python train.py --model="image classifier" --arch="fnet" --dropout=0.1 --patch_size=[4, 4] --positions="learned" --shampoo_beta=0.95 --max_precond_dim=512
Rows from block 3 of a small image classifier, named by matrix and row number. Rows with one number belong to one neuron. Each number is 500 + 40 x the weight over its row's rms, rounded and kept within 0 to 999. All counts start at 0. Numbers have three digits each.
Before each neuron's rows are labels from the 100 images, of 14976, where the neuron reaches its highest value: "place" is the part of the image that holds the peak; "responds to" is what is common among them. Only what is clearly more common there than usual is listed. The data: photos of arthropod specimens (BIOSCAN-5M). In brackets: how many of the 100, against the usual share in percent.
# fc1: MLP up (model.blocks.3.mlp.fc1.weight, 640x160), inputs 0-159
# fc2: MLP down (model.blocks.3.mlp.fc2.weight, 160x640, transposed), outputs 0-159

place: top right (41 vs 11.1); top left (30 vs 11.1)
responds to: order Hemiptera (32 vs 11.3)
fc1.412:527554447560542450473528477460461506459476523464517491523474509530516578453444458467482482529483469485559480514500440494504454505467451535443438470453544423569561553430495541525542477493499492532500443508506492481441460521463492451469477529597477436529511579499452501515538483520518543522489500523529483493514559476533510576495525498538563501580519390486434502494486425466492501547570490565405527463505407519534617469467517471514511474498490502449466526532515488505462561453523511
fc2.412:531482546507510465518481515505541512554479503518471479495390513535519416509553431536501470499560438542514553507506516466492481426532508475461501593480555475444471517520529491561432424594522468538489448511462478493554493443373505480551541536503467529429542481511484487494527526557513487532485437472526473521534540551444505433472519473520470496453515603478568486564522536519480489510483472523523477515532534553420490421500514481470495493538467566547497477512580447544546472500547521

place: bottom left (31 vs 11.1)
responds to: order Hemiptera (30 vs 11.3)
fc1.154:558427414451528614496519501528492597486477543568504482536548546436615586508498512514585562519453527599501526495499525519516498486490542492514474527462582501523491502525484509439470529526523472465528510412501453486528507496453498512451521513489454485492558436519485498564455495485526545550505571508530543556513498487542504562487465574522431568528528479438442490474496510556564457448491467468486528543540493461497498500480525551506511512540556486466474500460491470501551518518470421
fc2.154:454545532499492499510580501536597467480546552486484471532515490483572486497587486446477491449431544413488461501517565525468477456505533566471441510495486590454511510527519579462439451450538470536487472514498502521530587494549518545506488490498488473521621533535419509454566551493593475452567542476474449480442495514508538503575504495523522438436521505467515526575517500472494499528481477477576461469506515568478495542534512519494485515478523500445509544542490578473465548508499482

place: bottom right (34 vs 11.1)
responds to: order Hymenoptera (80 vs 20.5)
fc1.343:506550426458519525517485491494464422543478530510522547494451522474510461566528529527522500492486526452534512486432513429524513472495494502494531516554454492509478529469538538406509518488455402541542470440548443544516476462526490453546528517430470541477480487520568594518469559511532544445528529575477417475550466489389486495487517548539516444524511517488538476534532484469427495494452555551523511519504461519478533439469559469526454453464502529515495507485555451584526552614442491
fc2.343:506555459544421473513492554582575517448506465482479524514542530493530477448454526504499519476494402507523516475505551497494421472453515509498496465465502534501511538474565487453452470504386532446474491521476497498491555567499459463487443497532457528492504547500452475469476537450471464546579506455453488438455546465499529438558459502551523550543572510518510421548555485521582542516547531463515539545576492489587541505476486458489541524554548508506435483518506493445491544404519443

place: centre (66 vs 11.1)
responds to: order Coleoptera (56 vs 16.8)
fc1.500:612526496540542451536470515481432575539458486528488482483472528442533539441542452497545522503501505606449485501559489533490473495484465453558512466466489458587453482473537561490547569559457497442501453435428498511541494485467562501503508479514541532518507475499418553536486449507487570481482415477543498437520505535547436514440508521424502468549473537511517513415497460569526467493489444565499453514506494463513484465521476535533438496538446520431515520513502530559526548524534559
fc2.500:542483492498541468436433517525552468535446521558484504454498521482510548483505418431562538489506506426491545392507490540466531536404514494543539501514562565546561462518507499562505515493509516561482506537449473476427539504536472482473491556433576490562544515535509451465467469414572471540523450526465517484484480551391518500482526542444490503484550470558529497513509561541568438499492460422526529522501539480526462501523505516527497475490520470549448569531514485554545487568491464

place: bottom left (35 vs 11.1)
responds to: order Lepidoptera (35 vs 7.3)
fc1.448:448473544473580506547482527517391495502530554519433523513528535459568494504523507534485457510492529541524524537495503440510465487503502501546519537463521532503503554530483555516538438567480504476566491522536506476533435556477618492465550441552366546431540472433471522533539515495493511490494501493516536520506535525427564481497550439499561453546515457521478569504526374522468487527515477515525509484551474563507465527544525490511554409489459540499452500505503456536470535491465446
fc2.448:494558370518436466443557510530486516506490585471517539462513486462554488567564502540477552491515456398519423474478482477495475515500483562489501472494474475480512523543495483438529532523491457633484530493498474511473497489449446497461530470534526506522392539503464517524459447536533531513484464450521456520460467502532463485561538530474432487493502546460579450473480534497550553469503552525553446470505499453452528432455521543482463472503560544529485494527520437515465489579520421

place: bottom left (32 vs 11.1); top left (27 vs 11.1)
responds to: order Hymenoptera (57 vs 20.5)
fc1.146:476477549467471527544504497531569461486429512494623493468467456481513515508499501543510542454411547474451430416521505487454442460591537495560438506548528444490485485426548454487489479510532447491450532413521518461470524568579469522480464526547510425537532515498562519490484536485520515528502471567498561492533487498503510495507531553546517528500512588594413485473546551529475464465476575457521490472489563565498536503462480482476521540515571457488543456482492503518463481522492477
fc2.146:483526509402451501483517498531466516423518490557479524538522566444503568447507474469461554540493570484493544489543535442507572516486450541466493518520545477471492500558530531577474531524527461541518516482508494508509531459474551524489442449394441565514469576545490426518523498524482506546497588510455493496555538513551477536505398487452545456470519531486553451534525468482437525501534552499470595485472515458507535439449544526446471524479455506552517528504482463411487526560454450

place: bottom left (28 vs 11.1); top left (28 vs 11.1)
responds to: order Hymenoptera (78 vs 20.5)
fc1.303:559458516544459536571468547535473489522451513548548514493470508581469520439479510519518475575513603563484563488521510497509530480491564482521513519549554534489521498463569498537481529513463591504493434522491452498507544492532460508540526517447449521392478523489516536525493458487593543515391528557486476421557526529485538488474498482580554473560508432485575514491563486478486523509443439456522505506512531503490433530450451461494503479567531548470520533531542475556432460496473491
fc2.303:480511533536486449544484493459523480531553483448565539589617530438499484562532487514467502489507489521497478555544519523520461479498489572484487403412487451509482520508439525498522447520453498495467486447443514600549470509512547486411487536538512511590516533503428440464544509473495498559583468480612459458514417532489516496463497508544496546587520516478498495544480490475512466497548475471531468499493476547555490455420523491451507527487496485442476494451587497503512555494519489

place: top right (30 vs 11.1)
responds to: order Lepidoptera (32 vs 7.3)
fc1.12:469547554436503497512477486461480464548475498556554496390502566549520492477521558571540449556533503571465436486485486473551534502540464471426566465498492536545505449522531517500514511473541527454481496510463570501466452434524505496563480547454515420484503555390467527465488533536521477569498485485467559447581420500498461436495448491526500517470516504536506522526516515441455527529441519449541555437492458541431446491512489578510532493478561479489485504485546482495514431439552481
fc2.12:557437465508539475484540526539507469471524557534504504522537452460458493477536555487480465530423585461575523516481512498486474427447433490487501531525481467453464490430521489425517525442468476497494524533482467442575512487451581493496467462629562523484534499551523452455508413446551527497480484477525496486412477504468516554461457468498433461473485501499534460456471520547490512544496465540413446570436564517541527515535461490519548491502463468549432509536437480488544532466497454

place: middle right (28 vs 11.1)
responds to: order Hymenoptera (52 vs 20.5)
fc1.431:504564496533514510495502551501521589536546528441463540535525511507512521542551468501468519519484479493493563501485503410472559472483457465483498515479528482436476477425560459488485538484533474466512467583550507518474482502455535484439501584509567382427522543516455427473485571418433514536541543458513488486552562550569474559485525460529486473557455471500523493467551412468503541494546492532469462538547505515495586555518537491526455511432536446455512474472455477449471487487495438
fc2.431:540416468508541489456487393494458456503576521544427561547420479522415485554505496477476522459500528478450477498477516509496530469518498495466593464509491493561537459439538458425431548496520495541484543524493493508541512558567492490475518541470530532526553476419479545461450413590456514519480483548488454507471498504459526557543493498492455493564492512495503503515457511389444474538487500508497499519491488584491512462445476531517564537586467468540533515503465473508524539568548450

place: bottom right (32 vs 11.1); top left (27 vs 11.1)
responds to: order Psocodea (29 vs 3.7)
fc1.161:505485472515533488432545397432490475546474498555500518487566503494525531517509445493518506589525534512545506508543472510525488456536496477458482441528544532493485506535438507500500417478545482439465488475550549495516447551453553519515511471487463496554469551422463470537432480549578523520565472574528479493487524471595525471501481546496513464536589499503481510446506491505470534547477542462507513596524432449414481511548499497493459478503483544472440503478457563432580612495518468
fc2.161:476465509454472456525461524518531468555456558534522409466497525461552484528457491578506467436457512466559506452490483455547509557484523574499500535532521525451444499507507502568440489491466526455535548560505501487444502472539504511475426516473502513445466518490555460511530507474475536424508539495497441545473469501446502575523560397497484476488562510493463519464532465517457455488599466514446458525498544523502475439545475459496577480392532447456517425457466487515444445461531421

place: bottom left (27 vs 11.1)
responds to: order Hymenoptera (56 vs 20.5)
fc1.416:493528527483535489520504518537557443472487447458475524511518527508406508437480569487559490597479541512563488463539567502506505505487530504562484576498567450541497551511507508590524565471536481484564498458485406489488507590582522484506504491473517539487467491604567519478497444445522537528478471591467527510507473524529508475595515552520553456531518462523515530486495569540461470529458527465522533549429526450460409427481522481581529502454500474501489493523497539548494511510502510
fc2.416:500515450511524509534518469515487527554411519428557413495530568479473518502444527535416546494528521536462473495516464518486461483558513494477457527481570542483492544546401502481447455529544462559452514481498502500547525463427387491531591488457494538495546530518506534518544471630447471462490430461476462550439540543462537463501516511502482546493505518490488473473533438440469481492589546493546539476525509510462543499468515458490460477510456435494503513468488513411479548514561515

place: bottom left (28 vs 11.1)
responds to: order Coleoptera (56 vs 16.8)
fc1.40:605422490569528531550433490479478435538555488539499464558472500539542552499488519560506558522535516601489517420522503449547466456507514560531523495511566526470504478474522540456537543470478471502498572484429521534541450517515471510513523572470521476576475420460503474535471549414547549494510500546484521547490538540491565556487465620526489540508503466539482547511463445530485438501533479518528491594460503514476504491481464524514547511501483472506468478528459474614533489515523498
fc2.40:532459477483488539520573477512493533463458542512497471477543512447520523464572448438419502467419435464451449529494501533531502511544512487521480507511478498508541476585507529468494499493519465489486409441487522529476532502515466522488448504523459537490505501489453579491512529448484496495512534431498522514488545536573523436542446418519532480505442469397522443509569514471508603508480528493501410402469496566506481490554478544505443506546491538452513548489603505403510483480426492

place: top right (35 vs 11.1)
responds to: order Coleoptera (87 vs 16.8); family Throscidae (30 vs 0.8)
fc1.111:542455548496511460473448552421527481471524481478585511476480549530495543487539528484517543551511526432567456475498446510530528485509523483446554482483485468557538486440544525476469535518500572552462512478493486526615532507526518493494443493477528482577535502535391546542571494384582503525495494433548487514463528568439487603544517521484490558465509450529535519468525523506519449567474488551515516529514502579520483549528479562487501509514538449451512500426517520496503555460453510
fc2.111:523498440495506528508523514493577565450509477490487434529576461461485528579537505524467516496472415520528556522509487550544543507526504522507524490509555553482470464555462519484513522446529471453490519549484592466488510463411436549462414541526420451500445544491499550522484465467475483427519520509439565497463453460570513432473526533539505468527453441468541490605487442497471523475522446496510566470501500466462498508539415454492453440546510467454487517445486502446487455459467566

place: middle right (27 vs 11.1)
responds to: order Coleoptera (44 vs 16.8)
fc1.223:471514526490468452484489475538525507487436480524500508494509457450511517481513423504512526565509460500464516494470525522453462486557598408563451519508515444479487524529458521545545550560436486565530448557507464550562536519478491515548508469525478476552550467461458566437467495512560475479443493537559488409506550530532446553498554452506466489507587459511451529516512421408455472444510457399480516535488506461438439515547475506527486479487560558486511490458521495484589533450501514
fc2.223:500492503496520429543452537453520477496476502462565441526522519501559479538552458460488500485460467486571503519502498516552431535524543550429520405509479558496503506483499479495491493570491472541552470549585540496518478504475461447447522487593524466468427508473480504540534448461482457460472460412444561571523458484447486556504521492570490468496458540505591507456520552537450525471477438471518447499502497487474487560557468444533538432483546456491470611540468509435496444464530512

place: top left (40 vs 11.1)
responds to: order Lepidoptera (27 vs 7.3)
fc1.197:480466531476558461464530484514439511478522617538534472466455506522465524523463557502476529454496490523499526590554471491467536506549475481544534476460534402494508419508477543481524490383521572520464495459535520461483462444473485501503510475502504507487560523546539509565548508468491498519477405538514478492496449493494502469544573469520542503409444557529517461554519527373524519466448481472503414544486440500511485505492500462468510514430390472570481472517498515518531504515481441
fc2.197:484520453500479524480466525465558471488516451465475524545406480508501501449509465545511485531487595450536496495555477587533517475505520471506432508477476552538423521550439479470513436599526508482524550520483457504436566457459540542488555418520554492517448462421548503442474523481459528469487449462549519477503524475487543493426480567436580553512482528478500515486488449538481451447503507507493518429559557504516527520500529482493465493509548612496538556529546436558481444483521542

place: bottom left (31 vs 11.1)
responds to: order Lepidoptera (42 vs 7.3)
fc1.310:483512475481529525473509572435419475518440590451461450555564506481482519506484435485506559507482458554570496532521460397478480501533476515479494557537553506478452493474445528498563462493524462571528596514532509473520465479445553490556511483495515496470501527460452450470424531534501559521541512502456497501572479531555436498542512533496480548481499482535526503531611509521489501500471571510435461456554463518488508465551549468393552571490467541525498508510527572501524571473472474
fc2.310:449453497541552496529532568518504453496495536501535451479547488500530436526568463524535525491463492503447444542499491418432533458490525532462569461470441462493537498539416454477459479508546556463500520530480501485488461536468498498398482529615468443506527517461561481512539508560510556579488537442558441518426465493491491510519469511511420479484513467527542414491479498483546464561500497501519503579514486558497558550453483417504530431437541444482550468491503562524491504537536467

place: top left (84 vs 11.1)
responds to: order Diptera (65 vs 30.6); family Syrphidae (25 vs 0.3)
fc1.415:506512517490556524481479583438470540433556508470546503514517476464517552422449554455521490492463588494553509525472463504480474537477547487458522534482562475512575462433464592490463453502518511547546501515535445504480531478428423481473514536503533531553428564500547520475564499467561425490525564528514498492488519575423451490518487451485481466454527539428565544487434480416482529521531529455469556538480531497577506490487493516497558536502552510436540557516527493519478476436553516
fc2.415:435522474527452477497399419469458517512432438490550449504476564539504488489513414557505512557554481557552473481509482447587524519484523526515534475476519451514531533500446575509536506485516436502513466546453536507492481543441453468550484494484514502497491431440472461443432554503507459458541495539482423442547554461511477561574553502501532500506484501481466539561511481494448496505521426523552463492556431509514497543508538530544424531473511528420472463519492506422556473557511558

place: top right (28 vs 11.1)
responds to: order Coleoptera (42 vs 16.8)
fc1.183:461493507545512501519473453471475490453499552486513516521492500501482463513510549503472503487475413508566469417541482530444466470452512558517522513477559568518555516443418557555524517522456470478547547463460563474471456478444517457457482458455496429548519515514471503426518473488464531552516528450544433388529514465515562520599551468458475548502588536507498522470568520550465473577477479472600530488494511537481497523503473517525500487508451406472514529478502457507580475498495417
fc2.183:486523451524554464581493591498449468498508479534457493493441542518522493478548420501574500483543502462485453548499477540502520547544420434498440545531533482523454471519550463393508488589509447471474540559529498487474574461388495591503565427508531561481541514476530511471476522485495470481493407484507495565474467497493495418476465564488555516493473509502466488516477445483515465469501499495463498504518552488576439498567545490510461527541519583507501469544481495535448564507482523

place: centre (70 vs 11.1)
responds to: order Hymenoptera (51 vs 20.5)
fc1.358:528526496501544484405492477619540501460461538495481437505506533551437507488564612512463516536523501543510479461576472463504473437569477479533399488522496517438514461466535484501501519495500518559486424499478518467454564561501493508525451491529531471459505478466469494524435552519504519521481446466458523474538464420527508470609436517450483462408504484460472534494496436511523505507477537560523525550505389466479510449513526528468531427517502527508524516447553504490558445538518496
fc2.358:497454473505517487478523439519558540535526470512498438515497499539485535462422505466472429456555503464524553539465543503474531519451495499490468470408467475498450498391446558482464546561525533576470500471536487528491452500444545470506436433528513466499508459488503524516516431515506520540494518480485521519470486524491449520441499550635499560518470430472455504517488549505480469525550447555452434552499481565611500503433524527476485490441552513464453416493476492446465549450459525

place: top right (38 vs 11.1)
responds to: order Coleoptera (78 vs 16.8); family Throscidae (49 vs 0.8)
fc1.524:481441500504473486576498457462566469454531490476580537519533549573473471483501543423505470579530546514442492486518513448485545516553493479486529533502478488521536482427529460537523534550456490500516505492478506562494469511490505538501560587450510453567513544478424582531579525386539486595517517452530539512491433578492510505499496530500486572449515579469532546555499512443523490536528483468505463486437492508524418563544494543500481581554501570495502505470458552513520504518477520
fc2.524:610572419450553570553538531457426487512484504555519450462496494461462519521578545514491532447513484500509506489511508543520455484476496481403480465475470495470530546540489470496477522422499539536456543467523486466499546424495468527505483551595469559556519480415491444528531467510470506482476453468489562502517591494590509459513497458515494451486466545535527472488485510522514481517478571532429505528570514537452501403515438482501502516471593515533490458471531470497545574505520469

place: centre (41 vs 11.1)
responds to: order Hemiptera (35 vs 11.3)
fc1.621:509564552446573397454527484520520510497452492474497519520463496432452510511592521487476560485502449550529472475456456424490523499519468510474436520527490579561538505484519475575553564488430548501466490488498525506424587465499420527536430495544505499435463526488461467573455519527446580504524501561493503529492495478561472445540483514522559504480496460433512467478492559527509554478462556489514522503468503462567445480461449478471502479538480564494513495482583538472511523501410549
fc2.621:439453422537477517462528472461502536509508493489385464501546518554521544521479559483504488392543535483410440497410571543505479527556521482526523574395507491507531432525548543499492492574512533533433435546503517512506476524488529482507500535502458475498503530440477508498550413467430495473422471500513492509518473536459507489542535555471532484515464517502464574532516524490460495502520453483497448567404494588462499491504526525531477507464520452439461460538415501485497491495551515

place: centre (31 vs 11.1)
responds to: order Hymenoptera (46 vs 20.5)
fc1.11:547461542491415446549463526502540479581504456506465497507439478461464471550522492543480510431458465517483475461512654504549533514467488476543433539456472468571518483504454544480471531491470539498410531510462495535518493468520589517477584483510578531456472483516467500493523473501470539441433533512512492502476560476526515526534438486512469462540520517491539452484522570546482514466493441397462496486562460548522528514487508545511487461497472499621485575438477530524461449473498505
fc2.11:513580489384478511574444485438472504490511538474475525452508496539455550528566523484496468445585560497495495468525499562448526509514550503545582468432527539578504506469512449464523572508508415511516498531483467452483493533554451485538479495457528474491504572474481436512406487493508509545505499513500501538545500516480517555593472423478572469510472446512448548499480480509529527407474510503506481509434537437438561457512525524458471492576508475436505470551543491497496565478520459

place: centre (47 vs 11.1)
responds to: order Hemiptera (43 vs 11.3)
fc1.188:442456433518503462509503535518496467546461527520606528541483507498542497533544550510529510456409469544405507512463404487520487488503450511419480468488543549467481453524560481466455427482490468460487503510441506500535562476529470493480434516542539537518511465549577538542449531462526484460490511447483562471492509544502445444450529511453577512463484545503518517530508451459450515464513487470481509510475478501448561548526439483441539578557423434459518487586442434519529476478519548
fc2.188:489503559508481544512428487529486500455509501506471467456448488504500502478506509447454588512534488572589490548451475521469565564494484522511481504518541545447496485529467501557547565499556433461510564459488443490510582494543482560435536489491525547574529477485527429493545502456458503478434536500518455569555423449518456590538433497430492543484491469549537453545516502470437459485532570546470510491500525517442492561489497521524474458447536555474453542427505491494485475548502410

place: top right (35 vs 11.1)
responds to: order Coleoptera (50 vs 16.8)
fc1.18:461478483575519486469589520488523547519464511469473501456447525475453454500428492496430513455580542542488528514537448482478490507478564479436557482529529507539561523461482498436464469380534529421527462508554471518570532491479484477516505478565605509609470514457473501505462461465512462489504475484501512493478450499462463610473468509421464510480497443444472510466468544539540525444504499540565542509483531460394485555442527516466531495477515574519485489472526534513475513547493499
fc2.18:490575433435474550472478437548508462465466502449520523538478556499375493561543478434516551545486438463452474477496470469475597456547434492569557529583517480476501500442465512579529551497500462529465546510504521493478410555471539482537519563524560564440507459542477535448517524572416526432541538500491513460469449479445547507462572495554462538501531485516451491511488475502510501486496473509509537466475481488515546517502534465499459452480505490504524475523405483487494554504534469

place: top right (31 vs 11.1); top left (30 vs 11.1)
responds to: order Hymenoptera (41 vs 20.5)
fc1.348:516520541507470443517478537473481516519501514566499494537438539433582528499531593493519496514543455529537468564510486418614446563523497433500492584511522492539491513525593500535479506492491516493512520464487439558485430437517438527479490473473385518598450485492514456482566483481495473490503474543505454474568482516505493503496541525480511473551491513509528546525499530552595444509490495499552456488466512511466415434449489549443509474500563452531488574475543474556510509557477525
fc2.348:570520494530524505472463524502474461453485503462479490433529468527476532542528454508558552477543438485506486498537485528454550459504467534495473502458575539537455512532524464495545545549431453461518519529481536409529509569527540440540588486542575522466436451548445586515487510391495504470448532576414494533433516462460476530501464456519521499575508526480540508438444533507549530508503543556488489511468527429505479566549460495457499529455493422472448522469558520511512538479493443

place: bottom right (29 vs 11.1)
responds to: order Coleoptera (59 vs 16.8)
fc1.451:483529487484563556469543519471506455484548463557448503442536515544483571483517412499501470483453497463552494570470493488488541544502526454349444499443508548538507487470444514493484397494485466467543490505473485539499498468547476547557536500490553561523460490539568511519469471521460529460515494527500551512529502520500524569480524501565476468468501421462552555459490479496465473565563429490485412497418526460526499463473462407516441497539516475483491499526463477529475556563438555
fc2.451:556473470548464497496457433549508500504508560498478429457476536540457500495468556476429542501515513473443491450483443488474515513457508541485504479506516463446591395514513467534529582588479551525465489505500475468505494566563509488481468456491514495574534482441443499464540441522498441595536529425503491515463452492442497544503431566496464528468537549505503541543537552559499511497457453486456439526561495504510477546520435591518490506527463425470532526489511511552489551478581557

place: centre (66 vs 11.1)
responds to: order Coleoptera (49 vs 16.8)
fc1.636:478513482515497441463522503507451440452514506506486512480480520550488470515478504526531497435485586573422529473552445542504507496527459498520481544473542523565497435509547518521568523494518411480519539414573510527498510566518472486473476533544570507447535427456482518506466511480443552443490443451510514494450503532516473437451480511478503496521456533467434418437565500525507461547523476400496395498489564489513588532523537459440484452483560602498497507500464513543484504510501570
fc2.636:566506493537473474474469525525561533542459548513456487521517461547491536521476405564565582538463536408470488455609502475387497471471429507480517465505487557532520474512535458501489457533510502519471517452502490506528454504500503492514559519403518503557517464549464550455482464543538445535505487495547517510546470486394499434432504531453513517513492511496544538499499460574464494510564445586531541531546531498465482526533472539480514488512489507582459559466509463522509398500542482